config.yaml
dataset: "photos of plants, animals and fungi (iNaturalist)"
train_examples: 77898
image_size: 32
norm_position: "pre"
fused_qkv: true
drop_path: 0.15
num_experts: 16
conv_stem: false
beta1: 0.95
max_steps: 14600
batch_size: 256
Rows from block 5 of a small image classifier, named by matrix and row number. Rows with one number within an expert belong to one neuron, the router's apart. Each number is 128 + 32 x the weight over its row's rms, rounded and kept within 0 to 255. All counts start at 0. Numbers have three digits each.
After each expert's rows are labels from the 100 images, of 14848, where the router gives the expert most weight on average: "top examples" is what is common among them; "colour at peak" is the nearest of a few named colours to the mean colour under the peak. Only what is clearly more common there than usual is listed. The data: photos of plants, animals and fungi (iNaturalist).
# router: router (model.blocks.5.mlp.router.weight, 16x384, trained with AdamW), inputs 55-109
# gate: expert gate (model.blocks.5.mlp.gate, 16x192x384), inputs 55-109
# up: expert up (model.blocks.5.mlp.up, 16x192x384), inputs 55-109
# down: expert down (model.blocks.5.mlp.down, 16x384x192, transposed), outputs 55-109

# expert 5
router.5:115093127177120069158119164094058156110165158071115114157122108074138075125100118113135140149098158113170077146092129150177147129118134146152116083118140157162063138
gate.0:144132165123156125157116186107048135141106192145162102152163103128124134148134128128108117194115111136118082140107106138147170139171137104147119097178134096182148135
up.0:151159128127102128141095108079145097142148092126138159122116119149175108133094165132123088106137080066129204124148170128142169171109085067070168140097168108131066106
down.0:178071126160109120151158172157096169166114141113127117027111140122176147095117133189113060107150049143105158133101153176131134129115127135169115089142122107158114129
gate.1:137171179149155131112154130136133122112170079137147076126167218141140128129137136159124114113116095123142159102085119136201224160117167162101122134139080149143150159
up.1:112083135204144162130160136151106113057124166125118183113140175178144118107167188116132096139106073073119093186068105093132162090092165082082094120138136113160147142
down.1:102096168120087124146123053121125089114140092169103084112137112118077071133092122121132172091108099142129128118157172068162108123137135152139183066143169118133134103
gate.2:097177089147101122176070108140107115107105186171150116124121122142158130067121174140108176125079118151174078093113208124118177070152142116106161153156150149127109109
up.2:169114176075137142085139156101158117135177107106102107130111122129070125151146108088143097095137135084143167122092086104132064174142072096120070091095116129126140128
down.2:129113089156084195129128157149142064194159167103098100082145117117088120152080148092064095132138131139134079141154133112144097173153116212113159194158158124123087112
gate.3:077133124164187161140105111137150143098122094121200136122134124177095097136193113078093146111131139088124092172177103124111130113136090160106121132124074123077150122
up.3:167142157061090100110108137137131149169140183159047123117127085062156157125073142152138125107128071163129142060084168126148142140119208093148142111145164129158099131
down.3:148127128125114111133159135082138159181119119175161137126104071050137137163150164122067084094172095143144152137111174155109137155164213161107062159125130122131109121
gate.4:124141155130123103109102109132131112154093136094142111124154121188151163102150131133094103143153154148153098062117133088172082139118114153147113101069119095158111141
up.4:149159129157134161091146131146100067140124109182179151114138126143097138132195162148133105093108162143099157161157148086037099105152098145120149094142130112129093132
down.4:106137096144103091134103111151080142117158146132142134135183103111111098112120183066144092080122177100120196110100217156180131147159115111054121123146168141130075163
gate.5:099137081092085078141072153133168128104067147149109146138162097174119048104158149102101117119164159140095143124134149115136116131154155123082125103165103140106153109
up.5:179167095142131115116112166125159158142089115152224203084160109228149117135142085085085155158130117120109143153076083103078109081109101173110162168148107136122089137
down.5:136136133156154171141115155131138099095158150086120145090160110141140127115163172139079138142086116134136144138125163179133214141174079128102138140076103158087166129
gate.6:174114149117087135105118085140167102157177141056115075111092171144090148131114135122094149070112072156153130108175091101129127120099174163176123134125154156121113091
up.6:077149101185241133088147131156111180106105137164166135115182127075152098125111146132107097099163144156132158200143132134113184110173123113094154088130111084104121111
down.6:123142110134106169077167065107141164141125104155109066133105135072120168058125133150071108134157126165121155165134126170150133129092119168131099138138126129125083140
gate.7:163114143108122096116150149154157110133111145135130104120168124129084114130190100133109161151121182179169128125098096133097085189154128175134115132130131139170123072
up.7:130125151108114113064104158120119099203133143084081160128168084119105189101106091173160142129150152152110157137085141141191038107173158189101159162126175125059103115
down.7:167107088145123163127118134224135164119137092186182084153111143113111120192117182164151132107117123144121171134083098129173106146186117133086158156074093162113133074
gate.8:134069116156163101125109192063113148157154168135084140085149106093130097122176110141133128124116106128124176119113078115124165092128109121139155100080100137153157137
up.8:179075107142165119086151167095111154148149175170131119047142105134141104134100135106117103128123110124114101139124141133149097103170135158124123126101098117120118146
down.8:179159122170136128107164167101160136158192071093124089197153100130165120145084159161094147163141188152160119168119132161144161155110147103132172134130140101140108104
gate.9:149099107081167154175069159120123041119229134152145095110163129129177129032125138118083090161147146108154203118163108151173074146139120048107148126113179146074125160
up.9:103157156178059094098170106151134225128040120112119175155104119158079148226137132132164173084095097112093063119117153121104172117129131186149131158143075132181106098
down.9:105091145120133169124112100133165088080151111107148146128140140114130119140165120130090170124146131206155059112190132109109072142137122175166117138138195129130114146
gate.10:220165164158108107072130099102127131125143146123151205114143118126087121112094095126104162086130069142101094113143126176120126119125110185143142171142150118157117123
up.10:195110142127165159075109160105166167153126186151154141170158168160159122087171124122149082092134152114064101133149115126174130183130133086181137126115150099160180183
down.10:138137090122149190155132144137163080157186060089148146178133201119081107126094189120162144105109157110161206132133164147105154080102133126102146101172091102201088158
top examples: phylum Tracheophyta; kingdom Plantae; class Magnoliopsida
colour at peak: green

# expert 3
router.3:125112151141162166121134092162056164175123152159112169100087092212145143111147135097137134113093115113189143128106123101129145055118166094076105119101113131130110085
gate.0:173103116115149162185124139155199145109124117121102148075151146177128158094117177104148141089143190080226088113076116106110209138122116142134137152161085071089165140
up.0:128181154132111165107086118085110139103064132145164086191122140095137090204095142145150139159164040156097185150134148160123090161181117117139098132105167147187151119
down.0:120094183160080119142097161141097137157143159067083110149080123133106123134167142137166131111152131100033102195140090074104110123097126134134129140125077149113126117
gate.1:117052073101120169079184147151105089144158174104092148131147159099123145080098132187147098039133166135142163139124136126186108153143136161131127082113143119088142098
up.1:127140085174114072144084172124144138125114137168169133063076155069120097106106125074105149104101096107133088095134116122069135099172127122076130110140161111144138099
down.1:124078124118129157100090104111134149134118140110150175132114153148103171176107132153141183028178150087131089123110133160141170213092100190124155143127074094123175124
gate.2:166120079124158073104122164074084112129078108068058143130138129121146150132186075069144050096125110107131123092185099126136154131147105114150118128122141116107150125
up.2:139129089129164063110126108062118080125093129083069121127161141114167134166146072102109085093133118123145109115165099129138099123136105107134097114122116114112155167
down.2:108111115146106134195194088187075108160084100133173127161197146122123120118183177174156183117103157143193184179117155097093126161126151139115099157144121195099110133
gate.3:150080180144109123145086123185142127127192128155178109122079126120127050113136127165080090147073132104098159088092137169108077167150128090108096116099172120169113103
up.3:149146170145156100106084131172145170143175110133140084180067106166151067111102079142120107104038120184078141108067179149158103129093129061133164143158112094144082144
down.3:118085072151165153119154168090164174096119105122148133073062124145074113139085168121112150086099110146102123146132103148049106089102097110108131113140127138150173083
gate.4:180144169187142153161037135123086166098100133092105102146147138092160172083150140142125155145167123144123165140155063125138123081116105136100120122115133128172121139
up.4:113111175150089150135124145079090134128053141099041147132156101079148176117128166098149158141139176170140122127123061112169186102111145119141053118078114163171142165
down.4:183100140103177161186113049142193137173138152141165147189114133111103177072070149113101168135063152146133106127145124143143156128164074112085118177138090110115105142
gate.5:115126121165116098189108123173114170164092102129146114133125131083089106119076205165079108109098210094116150127091144093141154173145160119141169100091125113138108132
up.5:116129147095135139085133129097129103079180143113115132088119150170161126109158056078203115193163049150147123100149120178140102077135102114125095143169144123123146116
down.5:109100133051124162122101118138167124103153107133135104139084139162160079175165078115124124212145111140189156176141152136162117143154134082119132115137161099135175146
gate.6:083142121115157134150176112106101163147165227148130099133182146084081099115149143130144103107118161161126167090163120173131118102076087089112154168124089126115117093
up.6:110118149114138176176156136092075151129167228140110078152143125106084081121133156145160118090116167164115169060159156150139112127082107075092152181104063109133129107
down.6:112096104119167130172156189114143116125150110086127149141138101134089137157092103160137106101121152140130148138083169111114116141091161079126164100098134156114142129
gate.7:129201097113162131067101100133172094121110110097164107119120058128130076118117101173121180095167122143137101074142060145129145080135165129116117123118096125100142074
up.7:102151145105176112119067094132179102128138129093137095174138081096143132113141091170138131146138151150134092109138054083127174123091138085146136135113066164117125102
down.7:148137215194143117192106132135117152165184126058116086130126144127094070170146057096114137077101130112160156125118121142135122122168144139109107151117167133123160065
gate.8:157155138101124133117093159144123151136145108089155130117099164125093164107134158134184109081111058097172131133151137126119065144143089068141156117098135202140148190
up.8:132148128090096098140086145144098168151188112054163124132142187120104177093063150088158133140145118126145145135082154154125060102147069043133146092120106134117153162
down.8:107207095108090153120107151130107110179153094101137128071145089087135073079120091101142107135176101109113120121147160150082109162135115127139140168138140125106140129
gate.9:119158044150122073073116146153140157109144117055101143128149133108146133080157147130129097078132154087118120148177113109161134157130110102142190135110143157164143139
up.9:131154168171069088074120109123108160087136150094118153133114131135163129132173150099167120070088202112125139109149108182114129125106124102113129125137099118094117157
down.9:125134211135190115203154161102139132138118173129173082078145093152163114130152164146121128128132171083152167090128122194111170153107136084164102165173172127123198144
gate.10:139157140154116129205093116173125123069107073118112202099117076091126106092095132060129156179134187107151126099150149132152115141139100107123118111137151077150072152
up.10:116142123098127140097169120100109127117168135182128113156156097128134109143058079147129075113123137157115116179164098139085099118122154068117160107101081178181102145
down.10:094156058177189131120146125105128087170126149117091094129098122161161097138057129153122112124099115098134113100119145065140135116143101124144144136085096171088133092
top examples: class Aves; phylum Chordata; order Accipitriformes; family: Accipitridae
colour at peak: cyan; white

# expert 8
router.8:104122118162110102140141100138114109152168211130070137107119137093155138137129145136187108137105123119169106136100118104090151100092167050095118078120130143141110118
gate.0:105080153145095109151164117074148130141065156087153134089175132125178128177120129126071086163143156090119147126149126154092085149119161157153125155136129136118207144
up.0:130178087128080192138101084172104106145112165085204176094096134096129116103107136131188159075131143141181112148139136136165104164107159055042096165121146149164076113
down.0:091144136166150146127079099149189155120169160149087148127099104103083180165138133150112132167133113180126110101093146132130132083119143117166183059137095198115129154
gate.1:093129140088123121162158180178171150148135066104133126110092155098130163149121093126108102136155144088130090124097144114152089097150178198081105213094135106163147105
up.1:110152147113112124198123181153161178179096056091110104149103176120138149154101115155122108128165154088132113129126148097139109140184168174104122179092138112191160115
down.1:162129078123137122125188176150144171057087120150117142159135100106181112176124169130104135070213163123126093121097072147112124069122101113169110103112118136147071136
gate.2:150188101132125114119110124148182123128133099076183100108137134050089100117098107126112157148138140162076145141118150109143144122112130136188111135133136141144120147
up.2:094095119176116098130131167125063115142129136154130118121157122181156160144133151127157101143055153118143112127192098071141122135142163128105161136127151160098166053
down.2:152134138142120125104033140206129125149105103136147150112126102127152088158125088124103131061093137052098069104112097129130161148174080159174094145171163132104155075
gate.3:100163080100206083116170083115158086168162132098157137097104093107191108129172063071144188175086188169109115121058164123102136221121105075149110090099106147130105107
up.3:103155092100210075096171091118143084149172147096146144079108096122169114101155051085141173165105165152102110108079155127115135222133118093129111094082085152128097111
down.3:052141089156095142110119191129138090123128091109084068082159193143103109157129187131135078107140095144200133098103156129126097142153183116130166097163150142097136149
gate.4:170129119107122078077116100137185149168119123096117097111151113114145163086153144076069131124131160204081142094162147108165143111103127147082144143155128110116130130
up.4:153134120084138099101133167138146105134107103082148122098172091076149099098149190108081069109152151110113141090151137097153149124135097133113172100103084111110180109
down.4:140162105146169155116114098202162188105121140149112141130140143100072137156136167120077131137080161184152137150131131061161136126146156162106110080117110146135067124
gate.5:120089109129186108103102167134109123158118088131126181154116093164163098046088150154153146102107154108197113073134106180101136148121069129107093096179152187083116117
up.5:122167161093090143143169088143145128102158180142143083099137183122115163206134137097153103155131094169071139145133123087146130124127153133158139144069095080168149134
down.5:117159148112175171156143135139143113175083123093182140123130129110172126156139146124107093112148169099167121105114143120137145139095089134087121116157134162111101118
gate.6:067119132144107116115127137164144182179083123138080119175093103166076151140130230148130145154153125108077068093102128078092091184155190086131143100109131151131159136
up.6:118070049128126114146143175130140095116144172128105152133160196157143109116111096040125109118144108159076152159137097092214117117127139136085122127088184115088133167
down.6:138121127146085119098099162088122161149100143129086081142127116160082170106154138164136091185123083181109139095087175128067114133230144118139145193091137132159193117
gate.7:120143174083153104089083128090115123141167154067100113121072161132159083086168165096177174172117189133100117107141097223143181119161109130116084114112128094139147106
up.7:145132150091175101105143100159154136169178180110104139161163153114125153105143088070116151119097155116098156130099111179130118120159143178118151114072078108112155117
down.7:120183148135124119106077099047079153128128080107166164122149104133142113144139129074076161127122091109112111119117136119092183062125159119103134153096160100159165071
gate.8:115088092200145182180146089114137107101163109104169125058093097066159093165140110118082102103115159092159154134155115103162141162096074125152106179069179106152068115
up.8:127153148100110097116168134161124124150103109135132150117106181199062174114110136145139103121146094150093096199077143151121098140141184122111189120196116171098100104
down.8:103127110152104091106113018177190124113128114196133150099192125189074175197087112152138090164100157099119197128185078119196124096048142168103116113121137149133121135
gate.9:157110112162146142130125096157129122134172076144121141146041102041132146120061156106133117182186093109127132178133141166151154137174103151098123123146187145113145142
up.9:175112111169174139129132136129074098131156101116099109150077130046136167134072143121123115186170133065148117179088119124115136144183124149098110157157138129086154149
down.9:130203164158144126111190144135100132104135115114112065113166090140176128149190125181094134162181204086066150153159122126145125155108175161152118139082131163174123103
gate.10:081122085093076117143173161109128121138135131128145090156139129147146136171100178111172115123141083129160084163138161099135101162139172133144126200194117106112121130
up.10:067132105141085165165124081169164175168143161095131100139082121083212126100112123162127078116164181124056188126164153166178076144133153077121102129149159121100172182
down.10:108182114063105152072157158177094081113178105121074182129140159108090221142080099124115166162133114172114183123099177161115107066091109081127145050146135130165139145
top examples: phylum Chordata; class Aves; order Anseriformes; family: Anatidae
colour at peak: grey

# expert 6
router.6:091130124171137146163107103102157134112110081122186168145137108100092113068127126086103136116105186114089146046126101134148144076149128122155076169157113115122121084
gate.0:131130097099160151141174131069124103088031177107167108141155150097143100143123187122117074114076183105079049169145108156144136098107084147135128096111115136176109184
up.0:132136068085151126136170143074158094090046141095193123140160159102128128150127166111120083098118144129104097141122090185165136115156072106134117129138116096181115159
down.0:123158100119130111109140149145129163148139119132099079104106151169140134141088120019135107127205114095158162124102119104103137138119153095115132104097140149155128147
gate.1:150133165133161070141095133131180149073152126086132097108126154120151091076178118086153159141150118124149156148156132148112079156182131138131133162164094100076100123
up.1:102109083093116155133171156138070098178137131139120140120115089110056168177092099143097104111107144109110100093071132073124156101081122111169135071091148172177158149
down.1:108174118124140083142107096165111148154083136130150109091085139107156096102129139153080145136159124162168145108136117128073141130177160108154116095114149125089087186
gate.2:156088123161092155159148133140120106138077086136083121165118181147095110124167128157130110153111146134126131078105118123109139056158120116152154129157176155131186143
up.2:048148112124137103093119099101126153121142147152156149086110141100160123116084141063126127118142072136148131127139139153149150190076115089122131109133084085117074093
down.2:115177154147095090151091091121121063111149073121130095130117127105147145109143118103085106080105142139088120143108127122176113125128096181104080104147179149127189124
gate.3:120138076093134141106139167112081071105119155110113149099132065135049153116138177155076151130143114124163122131112144110106158117059139109098065111173107098091069121
up.3:149135106107111099174134108198157203115150183158156133167132098143138079165141109167124096137051160151124126098139114097106126108159141184119198214182133174120188097
down.3:173130164073091131175182119171098092177151084145158173147104112094136073047150113161130098146186188150138134155138118108140138097126170133083057130133120085065069082
gate.4:131129149117120102115071094173156098116098134226103145121150171085073130142149143179105115141076125084118143181105101157106106088162099127159122124082162149138052105
up.4:162125102125121126148141145040101153150152170069135133122091110172177133120115093119137118164126091144131119078151134102173140189131169154146133081162062143109184132
down.4:175144124127042103097145157127083107104081202098108157128182112083123135100145187128117141104124136169129109111129126096084051106132095126093114146138104083150106133
gate.5:147155118074121124142090078161067072154146128122124102126152114103151167091149143098174056105199161144169177153122079094146163119083110119139071089156128129142092184
up.5:110101090135140125140155162082169141106134123140069104133085161107120090142080132148123188150103062096136124129120193152137110163140172149103129167136178155077143096
down.5:111156144187107115130124115151120147064122141075116118157151116080125077141064137133156143115154149103078123136148144077113156126131145144073045182147108146114193105
gate.6:008153095117106095153133130108114122088054094065086108152122124098187146160094103107166101076148078135105111072105145142094144129208143146188161095133115122106138078
up.6:054196101096168097085116129123114146129089146093073130168210106119088086149125091112144126089140122135107145104096129119088125117080134098065144117131174190123148065
down.6:165110128105179132106110125111162127058097098066094154109197105096144188138065120061085101168149133131185139178129069163130128147092096141096130088103184119055135125
gate.7:109126145116168116130108135135139091149119108140093105188153130106084129129189161114158134116120168062069216127102115165148104117197077118137122094128135148067155117
up.7:106110099147103113099145113190115181122162079117177164077113072204126062128133131137116092152108056120153076093120154093146106097135122175182136137133106145131043117
down.7:152117139131114096102133147118129064145126107143144131154109135155134148135106136000073171114137123101204150116180175121076101112121117153114113132115139163089137149
gate.8:148097148135140157105136192112144159148084184150090145095172092087120128116182133117094135150118095151178129088112151212133149066192107122127113166146108155132157073
up.8:127130127134100120110146056147130088108162088105147110136104190181141149116077163148161109129128125117085096138124072045112099186053150130120146104095141077093115181
down.8:133131082072118153117123125082098088102183146108194143131128130128096175141195100098147140108145078087165141114084112111148135096187115095165102155102122109096174151
gate.9:156114146128083145115080109123035133124104130148122188072191080114094173175179142138094091163096081094123144173127101141092081087214143164087146085065164134137174142
up.9:166073135094113123084110090152082150146147172137138161110155116153116177195157190131105130154137126148143118172174107169120108106185138120123133110073154133119147116
down.9:133131067086077129140135140113100169092091093110135156171129087129110174153131143134139128160134054156107099151087123136119154128088116125135059182130100132109112094
gate.10:134157148124136131139159172136198144097187087150166138170108151091100091090141130099090101125073142103128134170132144127140163174142151088095115192100091112132143069
up.10:173127127114189138170094139123167146110155103149177081172145108115079161057108121135124112149104113113139128160105153143058107145112122165163127138085048151152143096
down.10:091114112106187111080110152124142129102162061110150195159104100098102109091074082093105093101095102131115135116089147219123108113198084159077118133099138141082119164
top examples: phylum Arthropoda; class Insecta; order Diptera; family: Syrphidae
colour at peak: orange; yellow

# expert 14
router.14:153119139102161097121108077149133130159171102149149136118087129146135095037142119150140157159055107120156144097125046128149125147144113148126108157158088134087111092
gate.0:125152110115077117083161072149135150120146116164145100106208113142195150158113153138110124112097085188226154133146104143137105087125146128208144199098126218114127149
up.0:101155101104080100090140095187136152118141119146161102132191138131161138168108111117090119090090073177212116159139068125121109083142165125186142163143109224101108084
down.0:166131133130130118139108167151098161102143077099117161151148144107153153148147122079143138107149129169186108151097164105171146082089188124140136087152108166062115097
gate.1:120127128127152143151148148124143091098081100187131115137138128153108103145132112170157138095152076141131164108107142136141131118186186129133152151118194104179162101
up.1:163156131115140064163154096164145124110055124115058132114181077148097184151171139066144155147108106165146151133138169041130137108093130122098099157108113081145162170
down.1:141160101161175100141118108118129124092173150189163140174123140149112074073096104111151142096126097136124143114113095089115136158105131120202107193138190172096197160
gate.2:107099128116153142143186083168098132114090114126153094118065139082065117183180129137108161102065083150151143137131148161142153136078156112197123088067130157092146135
up.2:143138091140083111139079114094186168165090135147121148069167125176154147082087148110136114160135125161142141132129130142069122145177143094067124120172171164159128149
down.2:174105140131139097164155173110135095120152075165121145132103164143079110139102119087142161103130158158122122059160161149122149174091089098113100146122144116117121114
gate.3:125172135145107119156147143132127120122143127116114147147113145167132118018127127157088138145119178129128125136129113194106089148090144184122086138106097169115082089
up.3:125075090177107108096078104179084116133233155174080108095102096131138129114176152148093131083137159040086123176134067127083157115179196126138149134106081118111084116
down.3:127154101149148128114125107156081156183196135135197109153103100108094143152130163145214148107165077110172167155164119161143099167077095116158026099160097132138064111
gate.4:122123102108147167095074123061125158087158130124139100137155124124106130173120147197161125053107083122119150127113089138185131133131113125153134168133101119197157127
up.4:120160058097125110075134158177116148147157087151143108130121146104160166156124184147138163071067183073122134074133114090172170126133080090118147150115045102142140153
down.4:116113100102139139049101137100153112144131115089161124100112155156092202115111127137140098126171121129124153140119095092172107121112162126143127151139109142146166095
gate.5:124106121110103085148089172133099123122100105167174138136142126073072130166138124089081114157145122178127143148121107107160131125126148159078149154150000106113212166
up.5:141148121106150144136142147106121102111126171112145124127154116075126099163093194083074168161142130189108149144147123092132162133152161147133116114179092114137155205
down.5:188162094109142138146156199126122145174106125107116176092144111126145114154170205120113129065114137147145137164139135116067105182127127122140112155082181164092187134
gate.6:216120129121132092101128162172126120097141137215166067094148122166111120140074113106146115079120152097171068174103138088120147141109160149091137193152128085192105122
up.6:112110112140152095128140103082138104173154145125114157114182053076112119099159080149074176129174122161069179084145145167119147118191090078152133113116101164094161119
down.6:128160138099111097105097105094154103137177093065149134105173138166127078127103193124172132127132123163169140072096127137175077100205130088134151107089123096084114105
gate.7:111143167124107131168161140101064076122130153172135086096079183103131113157086085137122122182061137202115103143141106162138097110148137168159181140139116104116109147
up.7:149089100110138062145076149151162156137140104072125139188119117122179111082154123196149147077105079137139090155116146050165118119126113139123077118122095142119147101
down.7:132126091170119181106091105143109144158123117110130126195116155105120141076105093121164101042072133095073129133107112152135118137111190140148127101159128100120125093
gate.8:151131118095143167099082113158104170112097081123112094180100094165153152150132139109144110172155132072150169101091184111107086131147118118140098099141145123093155160
up.8:108114134178096087076183096125151133113161193107105145145102123121146141103100144120151102151122115184150132124063098105106183114140090139155134142156108071129139088
down.8:134166130133156118072148100139106078114151191074134102153110135140125176142148182089143150110123187146200117108106128110166138080112144133107140146072102109148098114
gate.9:126109165127125125155155180142174175043146122147163180134122098145152089130132178122133150087145123128155102150182097199131140127073145160075151115110123154049136111
up.9:138164101131111149107119086123085083166136129104105094089130168087141161160138051158110116173102137159147140089123137076114114125161114131194156134188136108167117191
down.9:107151067069145130052128160105115121101136145190152111130092128123139138135167119135083132172124082099187153110135125136031152166109141128150157100107147123140170200
gate.10:153134124109161148168070150149182123146089124105119101057103151143140095142029122103157152109127091123100190160144119156115149116205129132142123169109088063081130163
up.10:194091157096151168146046118138162097193064134091140100083089168152122096166071148106161164111129099125126145128110143148125149126184147097114156140121111076099143162
down.10:129086155109166127128083130158067146121146169104148071161131105113181069126170152143089138144122124115193151105141084162122122097104157075133105079100205163134116156
top examples: class Insecta; phylum Arthropoda; order Lepidoptera; family: Nymphalidae
colour at peak: brown

# expert 11
router.11:127173105121112108188133141084093137157134169115097075141182132140139149148133135126132120161198161093159175142093118146096168100128174132148125131143104118159196140
gate.0:172136081141107105148029125156131101163145153085151101147100078166150075131120146144178133144163191159092186161149126149127130036179147189117146162106115105179126111
up.0:067161167097123138112208146106139132114096098191098128103131137090114185121129117129061135101080079107154079089100137119101109195104092066126095101144114139082135159
down.0:134095136110096156110154093116158128144096131155123155133135097176113116113083162150095160169099169101104140143112082100117059097142186170082134087159108162168114125
gate.1:181107116117146099199145154098116149105128115146134131201163131111157115100123136121146113144160129113153190121093130090153110150177169119152121119187053132117155110
up.1:109159146115084147068086149195139149148129134112105088061076161090121147148129117116113157148101119135134107160133195154102160137073051135080102122063206094122111180
down.1:077103162128137109070132116174142029176098080128077132169171119153175127085143070116085095135153146146128115110097180141150152158058117037104130154177197142129152139
gate.2:170129120108202106168118146114148116150105128067163168189133124175170134153099106108113160101131104110069132101132128144161059140119169176094124169121177119180128148
up.2:117124117167083167075101098102082121120132128149083038051105127108145138100140132157172075126080111105166119165128114112149199191128124134152110163149072146089107078
down.2:107080090149107176151133103120149127133150101101076110163161064127167105121136074132101116047140128118121127142199198145126155115121203115155143166145131119083153092
gate.3:126137084100190108131162106164154119096150097124125099110078083116109129128147130102114182128089144106135085085130147121075154107192179141107127111199138123134121118
up.3:065097107121147134132130102119118116131164079176144125106139087140091097129096109103128138122140128137144097117156121081105164160187136178151097139170136090144135126
down.3:109115145117100115182156127123085159171135089150135118109115176172095138187057142151068170112077111147135102063119158106126120130099110132150124217189119144147123124
gate.4:092134132177097105135122115125091160153114131120156111071149137126150111133160097103092152134164099132144080082114090178113136135153191106181117178182155129147084182
up.4:145137147076165166068125135171177133102126160119112154200104123137136139106110159145129095144058191154118141165144130124173107160175078155104159091081107122131152096
down.4:105164072129119121195117178162122134128154106120143149198109092094114072167121178161077187119125143127181104112105107135130159126164145126138182185179111110144132098
gate.5:156112138139167150143143062161127098164131076106124167093087132159184092153139120094134162156113079069144181106189181076087205115086116112141106160130153105098103139
up.5:062111099086144114142104154103089146126087147157123089120146151157131145113160202205126159111112145127156145233140086119172122124109069136124134095160127150158122178
down.5:147122145137154080164159095142093140095068124139169112126150093179175082134147114075117174079134119143183119137090152102135166162131120153103125136178181106135140096
gate.6:155089161151101100103111165162145155142144116111076131190163097126153074174140170112101135109078127156139144139131087128141114173088115099108097163151174094159139134
up.6:096109165130121129137119207121177151127079061099114141111168101148108125137143186131080137139108138119155156177115099099136124117089116182091074160183097072122074125
down.6:132088097146139136199116135165161136122110162126131084084123154148121119138121079137134085136111123165105071211132175073149154141119158126121147133143123121149150147
gate.7:154099130176171143135139113122156167105121133107056148129126116098140128109130138117087094172148144087138166154079128101093111070137124149101089145171108160164149055
up.7:114155135144083106109123065121065114153134112107148167095107151115118136141106144130132148112110092142089119107180132152149111200099130187158116124104207072090139193
down.7:139141127141155199087102148102180124096135158153155116088134072166077132196161011142088186113133120107129139130106151129057152113204033159139097095138120104189109149
gate.8:122145099146086141126175137074111130156107163132122128127139108104069110132155156058093139096211159139102100114172206104162069122140115133158095167158070092147166142
up.8:124185127109106137125136140113050170174199110159150141113154145128119086145099128088134130113118102139140094083153178107133128128120132179099078203194087093138130144
down.8:079120133166169124141114144150130148109077181153121118119149136130132125069138163163120167120132141129107152104164114106135192157050131110196105100082134114152184101
gate.9:149102079150174154139115134221076108138105076112128130157094156159127201138121107114165175152095174109088179128117153099160148126112105129113143160139083093149149133
up.9:118150137145113086112081180129117141093157148121118113157115130092180131148186132179144118155128097109127101141128082138094122143181131178125080165161160113088113035
down.9:147099145148144158107113097199102069128113122131186155111163084157170147097215120126124111107112117158132110160130203107123147149163142074108116143127080118180169158
gate.10:153116082150086119121163123155142134162155140177175157152117150129071129072162103119167129143132151184088121110121130158063141103150105116116089137153053108116085131
up.10:096124092149124077144104178079116146135100086108074114102099111145162176144144156159125155089095124102158108170102086158101124082154094081163166160119133081144119108
down.10:141140189139162097131156088072095161095129100139110146147154082146190130152117110154092138119143134129159161130100168167145122165157091184092147096128119085124098106
top examples: class Aves; phylum Chordata; order Passeriformes
colour at peak: grey